A small sound classifier, trained from scratch.
Training: adamw at rate 0.0015, 2800 steps, batches of 64.
Data: trained on single notes of musical instruments (NSynth), 184686 training examples.
Rows from block 5 of a small sound classifier, named by matrix and row number. Rows with one number within an expert belong to one neuron, the router's apart. Each number is 128 + 32 x the weight over its row's rms, rounded and kept within 0 to 255. All counts start at 0. Numbers have three digits each. After the name is the row's rms in percent of the matrix's.
Before each expert's rows are labels from the 100 clips, of 14976, where the router gives the expert most weight on average: "top examples" is what is common among them; "loudest band" is the band of the loudest frequency at the time of the peak. Only what is clearly more common there than usual is listed. The data: single notes of musical instruments (NSynth).
# router: slot weights (model.blocks.5.mlp.router.weight, 16x192), inputs 96-191
# gate: expert gate (model.blocks.5.mlp.gate, 16x96x192), inputs 96-191
# up: expert up (model.blocks.5.mlp.up, 16x96x192), inputs 96-191
# down: expert down (model.blocks.5.mlp.down, 16x192x96, transposed), outputs 96-191

# expert 3
top examples: octave 7; pitch class C; note: C7; pitch class: D
loudest band: 2000 to 4000 Hz
router.3 092:130054189153113123071125154088116155088091166090109155121098134105102164081160127101093129154159160160076128115140159086112113155095121120140118123099136114178175086197143144122154101098144173143120133097177157124146174144094125178164154108079134139098105160104160154189115144134114105109
gate.2 077:189140095090159156101194083168085115083170104119063118140215162152142150153109056089092116118146152166130124132096065141144094097165102139094074112106091128094092179118110092113108122097128186159165117036086142106164186111137132152104128131146123192129194111071154126143140158107122053116
up.2 078:135120112082060172109135154178154171081131150099113186098166154118121159189112116156126086160120150096128065169223083109154106119169138116164103172134132121111134112149182187152211149084138168110117121089096169082171145141066104131127132098097119159101097159103075122169112126127171118136
down.2 088:168147149151116103123137116189140133194106111109054145101098168138130166162151149171175124101178132137104165101087207111126165096115118114129166115074132080071146123122174114133157123086101108129088115162067141123109188133074140141136125059126098131113135120117103152126181122135151106145
gate.3 087:100173119125156117099168170133072163152170107153188139131159087101186077142121152110101105104161162115123180156103155131143146154091125185109132134105134100158170158115126139096132123151144144160084177130101194122066197145099129112143035211163111103170108105126194147103148149132144134117
up.3 081:071106117102136097123135085101131060115123148138098198143155163123145125119095094104165220085174078089164142081116125105178109132156133147093098121122150114138117094186152190129067106081181105120139077103150137136133155118148080143118163128140072122145098069113139104115151163137156125159
down.3 090:170154093111067077112128139148146131068127071128099119152165144097071157110093144104148109161075119115114143113136174199134093109150165182098167123091184099106149136110143135119091144116131167107099123137202131142107132152094134142171147106150181115174100121167081129082131169070158111053
gate.4 106:103145096098150099126091124120160107173122113156135177126140125100119147140125170150110123100146139124106138171122098170118121125154086102124069063114186142108091125156117107107152146190139173107090092181125071119117122025111100134162088111078142126134165172130122151123159085136143126158
up.4 106:077139144098137092118129104163113125154090182116120135141074121154137067153061118156157096132144123184177103095118134120093163177186108089097104151104102152204097082174045122118154168096125141150122150136108163113114141097121144106087106113140114110103107118107153117164131158125119099160
down.4 101:133121148123104183085146116109054134155132082119174062106118187105111157144102109115127147092080133094080114154171098099123186136118104155163137102183106091105094117140170157195111117123139110112159116111085161104080144124124113096088150126144194099153107105158120079163139159172176127104
gate.5 105:081153143116092126136140103161054114133103075113071177155127100096058113132120166116087131131101183132134088167113152157122178140162155123146162112058075116139170158170144067129147141096162098171103186051072170160095137087159127139146144138175126146115065140072190094117140131117154161108
up.5 094:155104137177172112117123117093120146144130097152102149108154078128167179057138087199158184122126096131193128095114106093141129144120121180162150073124113100133129111082149158189141087097107160069164041185115117117191097121099132083109048067079157074120138130141132146184092158191146080106
down.5 104:097122140084143124162121111116197183124147094125174134084133098112087101150158151128135113118114089123135124144107151068087115164180150105110104129141133159183136077099114129158138174064161130127161106098165133124185079069128116104102114192136175119102155101177113191057131170164146093118

# expert 14
top examples: octave 4; pitch class A; note: A4; pitch class C
loudest band: 250 to 500 Hz
router.14 085:127100122113128112079135146128144141128081124134130147126159119056125148075091125176155111141120083117084114078180118155133098194060124155091093120106094147134053150159120156163152169146138136136094107112150153103091154166117131160099092129140145109155170111119133154182119079129120126177
gate.2 099:145097125093102182196107129093111075116146146209126123104146105166100133148141161140097077121099143083154130129093171079163160101177101152174081175158133202164175145166142092131131105079115195142108060059134073156122100118169094123128079137090168166108158170126090104084071115088136111138
up.2 103:068100156143214124101131096143155105106102160065168159173188148145144122146153061113144147132111135120162150157109104125055075089096126129113132139044200106147161135149161109150114102141145178108113128186154162069153178107107102120073154080148105137107104097127127128126150140129115114103
down.2 104:102136147123140105109168141109145149122171197069153154172061111170118151128131061112080135138083109148196146132125160111052080169160138069120129115097099111139084114171153203164103109131161136123097160096160178107179142141108077119155157084093143103141105166115120115128163098135103153115
gate.3 094:105102112176113062116111119123154108166096112174093143208149119121094118140022149150131134122090081193183150117149141158128148190108167095082124127134120148077075111149134121105107111134116135100138135165131078142089117154158122130138098166091147118104102109178123143038170140102106153137
up.3 084:177064093123130183130106137147120099156087080141134200089143132041141084105117134121128155165118126095143124179120135131133163207099120177103059143127103105131172100123133125121144094097107193136158074169077132147122163164098110114090116186112105128117072145108102142165131103106053125185
down.3 088:088134160114088171098163114164098081152118121169162180118142116108087109126158148150119115099162184164101159132173122158104093127137131126163150159139093109121121144063143133099103136108133134115126162122090149167166116122102129156191151154117126081162137185160099118035166181138184169025
gate.4 104:107156154141089101109075089126132101110119123152093121099161164142179152114146062067101211156109175101109150119124124134100177148161144210153121212093128085142078060127178121179159049125179093171138147144158120095164118087108121117178093150093183148101146154116113072146138138165168074111
up.4 096:106128166169172100112124083133128109106106144130109160116159018149130149071111124141127148141122138149148076094161120073097104166138068137107147172178118113185129126190131166111145106106128139152186116120201102115113140053103102147127075141089147149143122140107157121116097100149099138132
down.4 096:107050116112094104128075181130120086147198116161167118150167062148151121140122138143130119140112093111116175077098135158111222127171164090112152130092138144149110126103108144129123131180071096147114057104073071155115083105157049158194106166118171087091193115148147136151086156105083136096
gate.5 091:133110130118177133169165162105128173122165170147141142197065148118118090108163101125172132139077133110085128125090155198106096160074154029021110151155126111122118084106130122128149102154147189106136113128110130084079175051058118124135168102139152092117107136085129095097093075150052132085
up.5 087:101168123141125068124133093133109096174134141091129081173142092110100114091110097170119138098164121070124155128157142104125145167106140120100157150192118081144168153144118097073134120051185139126084094119092149117139116161122106141149137084129118129132087175071136133134143135079134156083
down.5 090:095154129109106095199147105155108146144116166171118135128170171097103131119094048147127106091131209138130161101101158115129132067131182160119102082176137126117103101119138142161101121173157111137135155139168097153117122175203147105155118135113087091183169119129115114097133187088080083118

# expert 5
top examples: octave 7; pitch class A#; note: A#7; pitch class: B
loudest band: 2000 to 4000 Hz
router.5 101:084128111138078106135157168091056081164148175124065151137139159153092132089114149106131179096132191127142095125145099148193086150182127150180135108114154092113164065169116098077125142068127167122098107126078184105128172161141131083129198135136143119146081092126144100136079153100101147162
gate.2 119:154083093125135104114109154167107142058119134154153099139191102145185100146174123143211136081134125084108165086158168127138145114067142123138081092114132118129151046131102095229160137128188126087171156135151123120181144055120150122137151130122130153075164077126147140102089033139069134131
up.2 122:141100098147166148086131115134158096169139144115168119098156103052109112094097168175079093104171129082139151148138122095153091162122091082126139090132129126133104125138154127137161156171136130124173053156154102114141075062080128181154107077080120115165139157158138206067128110078152100118
down.2 112:102131119121136099109121122159164109110147065095106203139160129163134069106112109144138168141169187129118169130059097166088125136133127127086068161131133125179137119136086072179144101100102208205100177125092116142109150158165148118115133165139173092020194074138091111158075103118132127197
gate.3 086:103152146157105151174104136121120118135132119172091172139157135138148129156116107173163115163106154091146148104117141153099141143102185158111171105099125152096081214163156158107100186139098102165128065145145109148124156135119185154178150120155107168153092120198171116059181201131166068119
up.3 082:144154168145136096147086101106071104161133090139144147142119088106144129148122146137077125142141173087067063133187146168120093144121143166144148145126110080146068148151135133110150055174103175154109119135154135155073087099125197173129163095111122130161170080136122127198141113117086117137
down.3 086:130074227188133138094158223157131091119118087157076112090119061115106129139102146120074128191127122165131123137136141103150067162151131171186178143101171103124134110181139142115132143086154096130047161102092139150135155137155115130082071081162117101144114106117178116138121106184093100148
gate.4 091:142157099080148182143055164101134099146106131162134136122138129081125146197126150107135172082179021125146182111129056104137122167139076172140082133090111153145177112101129112120131136173090201153172071122166138088124140133107125071128151118077204187096174153095152114080118050134135152169
up.4 088:108182105145122090097126108154146133074127142137127144132099162133092140093125147104028056103106098145175147104177160089124101104149116162179159108136111114157126114160127189091116071107136099148080116100171146119081144094145138128149090139110158144169117116153113107173139157108076147059
down.4 088:119078138136175115155165123169160194109127154148082124188119110129162137095167136145129132117117126141161155113119118186103105076160173136128120156165119114087148159159073184164113095145111090074080138106146119176101100114137114101140119135147092159073113069077166071125113118162138117146
gate.5 093:148109087129101173187136108115124142175130176195151143111159120150115128179131136169151083140121114074168136135108133072159106133104158155105152146130171223161097187108115065225077127179093080139103132083124124117158052075101125102168102154098121109114167154117120150114161084144170151163
up.5 096:102102151138122105071147116134082163115108116087168132140087148124104113120135091107085104132092185146114161075127115164063138118187131116198176114082136100111109122083129126125124144205163091177145151150096192141163115178192115099133116141175152098118058122117093167110150151102098123092
down.5 093:155143146116145132151111125157164111090170156093161106143170095113117142106105159116095162136140136099136129197141177083178125120138147136179174117127133134135086131122135100032063138088107147111156155054174160194145129165171088186078117133133153120107142100113115155077177195130088144130

# expert 8
top examples: octave 5; pitch class D; note: D5; mallet
loudest band: 500 to 1000 Hz
router.8 111:131101103164176175178083104177096071106082106150112155150134112176179157180138126115119126093110062145117152081159180196203148164165109107156086114115079143155085104137101117123094126143114094129148168152118154143118133104100132062140169078145104091104155071093124134070189075112127123100
gate.2 096:178146102137163121178160126068137125164161113114076130161119165128139077140127118150112132149117110158106161112117059113093111141112090153134151073075185153216158120156141133158063127064147121094146151164130159137162088158090167131111117127191158138130118113111183095198135146136129150153
up.2 101:132127111168095137117109120137181080116122139138140166148172120169093146091120142086118166115121158119153142135093186151120136108122134061135138204128097067091079163105117119096165136183133114107108137131105171143061161083117120126190108124090076137085148108146075155102101110166117178112
down.2 114:147157129183160133131185154108112079119147146182113095129153124141101186147084141149134147152147124195076086084105095141122133096191172134109060140123062149118149122111120129122130191140165104124147149158155117098088160080172104111067093136156073123138106134133175149175139149129085132119
gate.3 122:187093105130163181094152108093083091106076133076084132129162147146139180123160126140066112090068061177141142091154108181112137124122114183103129086067149099131102103108141124194063146136131066144138158121156137127206135124104087128133112117151098134062114136073176126111112094167150122113
up.3 121:100151146175102107153116142175210167153073151132142053087089093104072135115100161102098124107167205068138168158163126109126113201194126114128143184146132161102137149129161070070102053125143130125141107111184132125108142105144116187158109114071187121110113137130102192110126122125125140117
down.3 113:182122112121141119169148154133123099113162142187121131132166132136126172114085141082145117141143150179101134151140098124052105065141151107142079119139106152148087140133120123184150141148132165144083076166163113201156114112126129225105115118159096124094135118112126121146164064113106137137
gate.4 085:188065125125089197142054174062130173148083134159098126016147137106075183167078122159089109102035108150072094122147160110174101145086139120115111109064122077132131126111143151110134113174112078137165062138168079124143114115088125033165072132143136129149124132125111185088162100144167125112
up.4 091:114112133108071161091068140119151111120152094086123089126143158089118121144141163151143151130120128108099107151161132117114121146162117164102119119152129119132118143142085170192064093157089191101108093135163055218136123172111132155112145103127100093064102141110137078109105131105081151120
down.4 094:149125110141067221154073137123176146135124161139106112050167125152125094115150108157138097150108104141148111188162148096132152147184116115097126130120138190118100152084119139114159155115095138112123127086119126182153060110151156116161079131124181145210159168112163118104135153149177123165
gate.5 107:075089166120115144113101099090095151090129142130132095140145181156115234134100135126114092093102128124125140140197120117125135074134119091169130095097178052099101113105148125151161121196108140101089119099158103108161135132078131068158139119093103173141158141123086069163157147117129092104
up.5 107:123169080175163094125127154150158112131135164124159139181109101199061091105129138138155145147195108136190172120056154144134125205091130142106125157104068164137112162140129138109121167125155092114130173154140137117081125073130102118151105172132081080126131154103128185079092111126124170151
down.5 101:122158071129153078109103122104193139130115169115142099166102098149083095138109159126127092147136100097176100126111105135100162222115148150131097110144204107175108095140110212156091123174075123152144124153157126131072208106086081124175132139153101103132188073081144101109121111135093103045