From a checkpoint of a small sound classifier: moe soft, num experts 16.
Rows from block 3 of a small sound classifier, named by matrix and row number. Rows with one number within an expert belong to one neuron, the router's apart. Each number is 500 + 40 x the weight over its row's rms, rounded and kept within 0 to 999. All counts start at 0. Numbers have three digits each.
After each expert's rows are labels from the 100 clips, of 14976, where the router gives the expert most weight on average: "strongest on" is what is common among them. Only what is clearly more common there than usual is listed. The data: single notes of musical instruments (NSynth). In brackets: how many of the 100.
# router: slot weights (model.blocks.3.mlp.router.weight, 16x192), inputs 39-77
# gate: expert gate (model.blocks.3.mlp.gate, 16x96x192), inputs 39-77
# up: expert up (model.blocks.3.mlp.up, 16x96x192), inputs 39-77
# down: expert down (model.blocks.3.mlp.down, 16x192x96, transposed), outputs 39-77

# expert 10
router.10:501478514565556443541561544506470602422524546543420506481546524515532500535478544436556475539454433490529525474464438
gate.0:414502450503536490479491526518467549518534566434496501459468463518493459510507557473561527576514532535535522477564558
up.0:509521474476527493502458537478441535525428513535459496466464447575586452499443519459538539558432494479451505457561446
down.0:515443496629527522516471441459417524494484489540495513463479516549548550510514469459496532407442468431498397420447473
gate.1:578433500475493544516464501478436467570425505546548481487390481577455529463522439522487401492558463477492560577510473
up.1:527499511474439481519433481516482513496467499464528507508546498461439481615518496549537482488539504500457544527434531
down.1:504548498503478496444529490501542525499480562564461451483556484487539526494512511512500505451566418507488505579497446
gate.2:494454507502428496504519500541486452526410527520499462485563518443403488520533469502485455444473513559475547422433520
up.2:458459491489576542505518434496512493498514509450489491475505449503507506528518512483546549525506403503532498477544522
down.2:518559451538554503472431516439543490483505504516528487447524502403531438523522467529562488512507484523556474599478494
gate.3:528453490479508515486570486496439554543540530514530457552502463528498457575452502556482539479506523560506509457504475
up.3:512502474419453512524481473545506498535532480515515464546457469532521521518466516622477531509559507527459472578528465
down.3:491461471441536519471563456534478483538466495506498443449502481450530499481505527473497547518509448554526515557482467
gate.4:532576564485503472510548529486479473534440490509548459474567466478491480479479466501498454528462506529433495530501568
up.4:522538555592568532488503586505448505528459523476527529518515537525557490459487450495520493552495485536479564507526514
down.4:471416487491453426437534500484520426547476468505459506514504519520482448483453533552513497512507545449510478487484466
strongest on: octave 6 (86); pitch class G# (63); note: G#6 (50); note: A6 (36)

# expert 2
router.2:451505461477521498487489458574539410514534520450564479514567526437511480471502515524555461474438442487519501542499496
gate.0:460490460507493535517537499519418550530541518417522501470462470488461462545498563487615483508510531534518448523520521
up.0:531533504503501503475533487507467518480452499525487468495469495537516552528490464499524495481414504502540479472509480
down.0:596540504440459429548534491440521467453512488530456472510536472467588544476443494585554585479452521544500508543484438
gate.1:475551561530512463545521545536482547513520484506463523486478514523474486502431491440515532552471539547510521513508472
up.1:421423472524425558459478442528477496478512524539542503489502473501469495463546477548497489465585476494518478430523551
down.1:432526558511502466539508537465538506511529451539460437409464473492546467531562434522462471405503527521450564423507471
gate.2:485521481472547481481477550548503493526507472416540564453503523518454482492451524499488530562433537575598470563426526
up.2:477458499473490572489465497378527562517547524506439524489536468491424446589487523507501465544540502478491497483474484
down.2:462501519494453489451489471458415530510482483574526479493469569474565522435534489522517433460560474487420538547472532
gate.3:512441486496485474485475455508581436439511464484465478454486518457500488479534468416501533571523586487514502430607497
up.3:504509502513575540482433479548630502372515428493461440506477471503446440573463503466523530525502488522489477507485485
down.3:582507493496398489446534480509559548484440603513540495471522499513512543523573496469512473512522517569508514512471533
gate.4:511479507493457460432472477567473462510505506488439543472475504488545475577462547534455449514485484493522504515512565
up.4:519523491532527437610453548515508443540538431479504538527486456519424420430536475533410486466467476420482430567428549
down.4:476562439471562504539524495500454503550465527582507568455505528504526530499511437509490461499504596496480508415532482
strongest on: octave 1 (61); bass (54); velocity: 25 (44)

# expert 7
router.7:453573475394520507487469524535548537554544439542434548388519441423509441567541450488522441475527508520475513528454528
gate.0:484522527523509481468467567511545545577465472462584494510486502539495472573507544508567493612503525584460503507445545
up.0:549480533536490513509493533563455514465476510489468426509469480498564449550431470440504501459467530496503573516502508
down.0:445499449533515535525481502522496491518507555532469470492435441469453514480563521445395564463502494492489462420513619
gate.1:424450471491460509471506503482494495488484461467452404518465446551469408551485471472581498465479528531471481468479528
up.1:576558534508524471532549452462510436512558470465507479479455484501543497460545537528551533488526426446486511520548450
down.1:511446503525512492406536553485476413588493581469443515512469537520468523474514498485522545522542501479538517484567470
gate.2:567474520549471472576456485555471511498540594426597449498582500460574547537492439454499441459475484474468495587504486
up.2:513500477545509584525517535541481443449531542421556488576446503507490518572482501493518508521455476478494570567533578
down.2:449491521502559523550496504555495478446513503494494470528439515495447467541517471493454509482578551556529492475435496
gate.3:513476491445483480518486463482494488514495517562409415406541484402484498450490417511439510490523515525541469477435577
up.3:548575459461498461497508525479535510506454512442488560466600424406440515535492464562509470435556489551442532480501472
down.3:464585570441462541509483518483507502493501489460553480523580557499496480548535459463466434463496527482510511538519473
gate.4:493484488472529533569423531464464527485438485502437538479463472500503538524480477517567540488423487446468542575504444
up.4:482497422473456501518440421444496610408528403581465456504420464516480563496408507492540478565480499523543469550504493
down.4:449538534456541562567495506422494465462563446529435558429492524475486507538419465491558449515467577517498502545438568
strongest on: octave 6 (65); pitch class E (43); note: E6 (42); keyboard (34)

# expert 9
router.9:491433489469521486474551523436539487549469573431524543515449472538496450433559469539556484489510519588453502502469448
gate.0:456474481582564368431529495525495574561454507447472495510514511568543497462530510489444575469448502515454531513566424
up.0:503503505503517552525452546523496509430517505501539483433464550429500508531508464556539410520538510556505463515427586
down.0:597503511455388524448424467471498546471560549457424499499583533458456463503485469466485493504508561473498462417521517
gate.1:528526456489595478442520497432557498448486462450510523441485560456536446460490461543582454509513562527492534569475549
up.1:510500554502410502531459514501474470533517519511508499584511432528464537519500485408469522469535457489509467443548514
down.1:506498516551529567438466482597527475524438477525495454547508423493489532504529496442520457506444575495498533536577549
gate.2:517483486536431484491483487609462472504462581520504478547501524500510491530510524520482511520520521516455470468577520
up.2:487499531580497399455493499453452462557519479399474432486469453521529500451487483487505480513541505598484500521502527
down.2:526448492475517489525498484555481477550499487514530458536637457557505543586483544575513557536455519488496524564494479
gate.3:441423456506449531525543489472521517583412503542503511522531529514520539419501508545550542524488546543468486449435552
up.3:502564551506550449474452481505541456437567469452483526492527483462480426538539484453455532543497512483542504575552467
down.3:613529542524499498492451540493470522522437448469455477546452558538533466477530517462513515500476475492485493500442488
gate.4:528504454536483525454492526475484479584457518508544460509536538564535552475517524550560559504443562491451598455503529
up.4:505488538462470453556513501540537466439482480482490525468411463464475476554584490446431433397509369465518465524471503
down.4:607530518549445493473471504529445523503494504461389517534477429462530484472528484490483454489489473417449496530484493
strongest on: pitch class B (63); octave 3 (55); note: B3 (53)

# expert 5
router.5:499536411529482517532511468516556471452569437540484520429465565504578530518567539469587490535507498541566558484491481
gate.0:565571587553554523460512532472517503524506399465412457487453516537538533495571518468525573567409461482442494482506584
up.0:458519550513509490482458492518490552433572456463474453533525518464569496512405444506461440498476476497559503567474530
down.0:482501480492478471498553517539449501572484497516457473471406429464527498522572472506478484514532503548467419454460540
gate.1:513462520461522497523488490488508491518550466513496558460574464561473500588556475454557545572443451518402592416473505
up.1:497468557542535480582501505462565482518472522496538534490506511482526459517561513524518520499467511452476507486595511
down.1:474468573600471489507505553559510484429529501508507486490493560547429530543552499563530539548466505541479552479544557
gate.2:523561570552513515459467543518424559461484499488457461519425555460477499503488554524475528431462484502536548553543546
up.2:563519532501506565576513465543512483517467546511531518537553416471497507572513411453490460471481480506489457500479471
down.2:520508492437521453483420511478543528455462474518456560477477523563498496473470611568495527469556470463504477511557492
gate.3:550474568484443528526491486552562547533515491513555483560530507528497553483437533515447506447444495463509564561501505
up.3:483521458522471435485499526546523498517498501505516541477502551539465519487528567467458482488502539417580556544475546
down.3:512443437542487561462559474573510453548493422464552555493412544471416537494469537453452532491551513515485483495527471
gate.4:545553469561496481508508505565476578499530553545482502477499525507468538495434579453439520441483462521471554431492549
up.4:430545477488489389441474480446519442541496482543515452473485518487593497451531573558556550533498492425514533430548494
down.4:524563476498461505506479498510474517525516584509496406533479458472474513559581404490464486539517553495465560482497571
strongest on: octave 4 (73); pitch class C (35); pitch class G (34); note: G4 (30)

# expert 15
router.15:532582439526557551479495555535445515547500446528552538502530541515482451457461469493475448507474521579467457552488564
gate.0:504456517479519560510488480499511534449512481478474535464462558440525528592490524467464521492543526498458530511508478
up.0:496509555471485506536487449496547501490549440486606419555540446439483551511475480549559489520541469495475487492525514
down.0:491511487514518554506530436431448503492501468433428554538558448537495520546514458507488430462525553487562527496530481
gate.1:478446494541578568538500526550585574454554531506543514467506505431483490534499507473550532494475519487527433527526493
up.1:489485528552497487436462559460509524510456537508468541481485567484504436536435565546442489496460498483534551563453547
down.1:510499485478487499490480414491501522480522550432439468505477504490502514413499481528505624497487479464533460482519653
gate.2:512458534509532466501439468525452462498587500495445542492503524450427539524505496429570536509483513511465446551524464
up.2:515520485543481493479464498534483520454559499530512482523434501539451551509461459527440461492474547514470462508471495
down.2:451506521476507483518526466447545572517482457509490513587538496500473514501504549453561483577541536481533450495529490
gate.3:528531534504483509450438516407514567496527455504449481561552473527487476530488468562482448457431544543491508598525491
up.3:486584518513501508528524582466500457497598515484533454583560478524490452525536488534501561488454503534481500533535426
down.3:436449471494498469508579483447582464506505585534498441456484473510534588499499446538461521528519457481445491432566563
gate.4:542529490473535489473439513476541525568430456464497524519460481443478514528511541468430481561484477493509502540571523
up.4:433533455490537413467525486473549577484509442460548462479467549465494573513563537453489463562487534509545486512474489
down.4:531441480516490544526485414489478436481470480458508507538525513484469541558460461478538460592481535445443573531560510
strongest on: pitch class F# (77); octave 6 (64); note: F#6 (61)

# expert 14
router.14:443452546482504525483430522518474485610515488459547447446478473538483480509535562574490504517461470483511482553553533
gate.0:473540550507534481508494520505509440450503526411486536499536445471492488550515474530515587565513554535530531568452503
up.0:448538563529469460506490571566570559548474494481531469477454528530507541463553463511454492538420497492510491549506559
down.0:502496488505488538480522494536571442505544524539454454500440472532469502512499461550495480513518527591507572413509455
gate.1:583554510494533522508479568540460507514495454532434580444559453527544436536566438408484494499490437518513527534509455
up.1:512478530514521549509495424479431498414490459535501498563557438486502495462497530480511441460515461512558551518563398
down.1:433514507560450492530490447532545507539497530515542505460566539520483506566522493551508537447475488505460491521464511
gate.2:522463467453441453496551475502488498476455490536474526460448561439560481504452582556547482444508570554493523502462487
up.2:499527525535467477493445419525443470509465476466475497475515571542486496512400508587509525517515482523598528466506503
down.2:489463515553537480454459480500439459532513508525523557545569512473413501536449430565555504467470508545527462537455491
gate.3:519496551510422521461469574543449467591497476503548490510486484575479553472547551502515424484439486442510436563521499
up.3:524509557531403538456495558551482472580508499504548506518541483551550498459506497565482446485441515441502422566582532
down.3:565492401501513525507487485485536495349546507534468519481496533514532540485533486466510549464461493437535515529584487
gate.4:489517511548535466491533489469590469441525527526549448537538487462513570497527536426537463497552523558422531507521556
up.4:462482496416539447548522491528525487471515472479485519475393457518526537472464531512477499515521489447529500532515434
down.4:514485489495565458539505525566445497441494512466539461549459457470500470502485467466434500453532452426533457552482530
strongest on: octave 2 (78); bass (47); note: A#2 (25)

# expert 6
router.6:510535569422479502479592457528496500502501583474491589515499525435453442479516510425458464517465444549535504537530496
gate.0:536514482545539575519540536437475535545541505531568479514489474496398497599528479569526512554531552454477534445443490
up.0:477557494520530456515503536527495471557493519506480560511520552512432562558553554524492448455471466486568604508471550
down.0:427481446509492460475511438515531503474418467451524523489485495498453464468516449472476469547582509483497440495444536
gate.1:480545583558540524485506464459530511521487547453482496510515487514527546514511485558410480566511399512512546476523521
up.1:435475412467448493553516458589588438531539452492538476483544456513487400414446467478456485499485502518469505469471534
down.1:525568476544495472466491494531559504560431478499512440570517496540536460439568452400505462486485517555448452450467468
gate.2:556461404463575523466519505533524511557540588520517514448484511537513560477577554522475539551518476550483501406570467
up.2:550456522479535501497478498515435533479515429432489469480458537505512467473531527541468443470404486495480583520492394
down.2:497492485480527497459489503501461367537513586514537488499492468501513507539539529564507474501480443531492497499453590
gate.3:540453406467456413503517474531531579459521558508473513454493543498472490503511547514459524478528573504489464452433521
up.3:473529472477542526542481586463573499586526495501500511462544532475515478544473538542467437495445503542483528556534526
down.3:553502584467499561567587450443465478507512506505437548554510522471493421414533477445498529557525511536542478542562530
gate.4:433504536527463475521494530523426519537432539495446495491568537442499529424535476509417493484468432465501489515553574
up.4:496553536501555555495475446520475479518495481511473443494481473532514524483504506535554515506481427490510437493562539
down.4:467540465531472538439524623500460465495505518470528442446588497484456511501432457487465542526471487510455531478527518
strongest on: source: acoustic (76); pitch class D (73); octave 4 (72); note: D4 (72)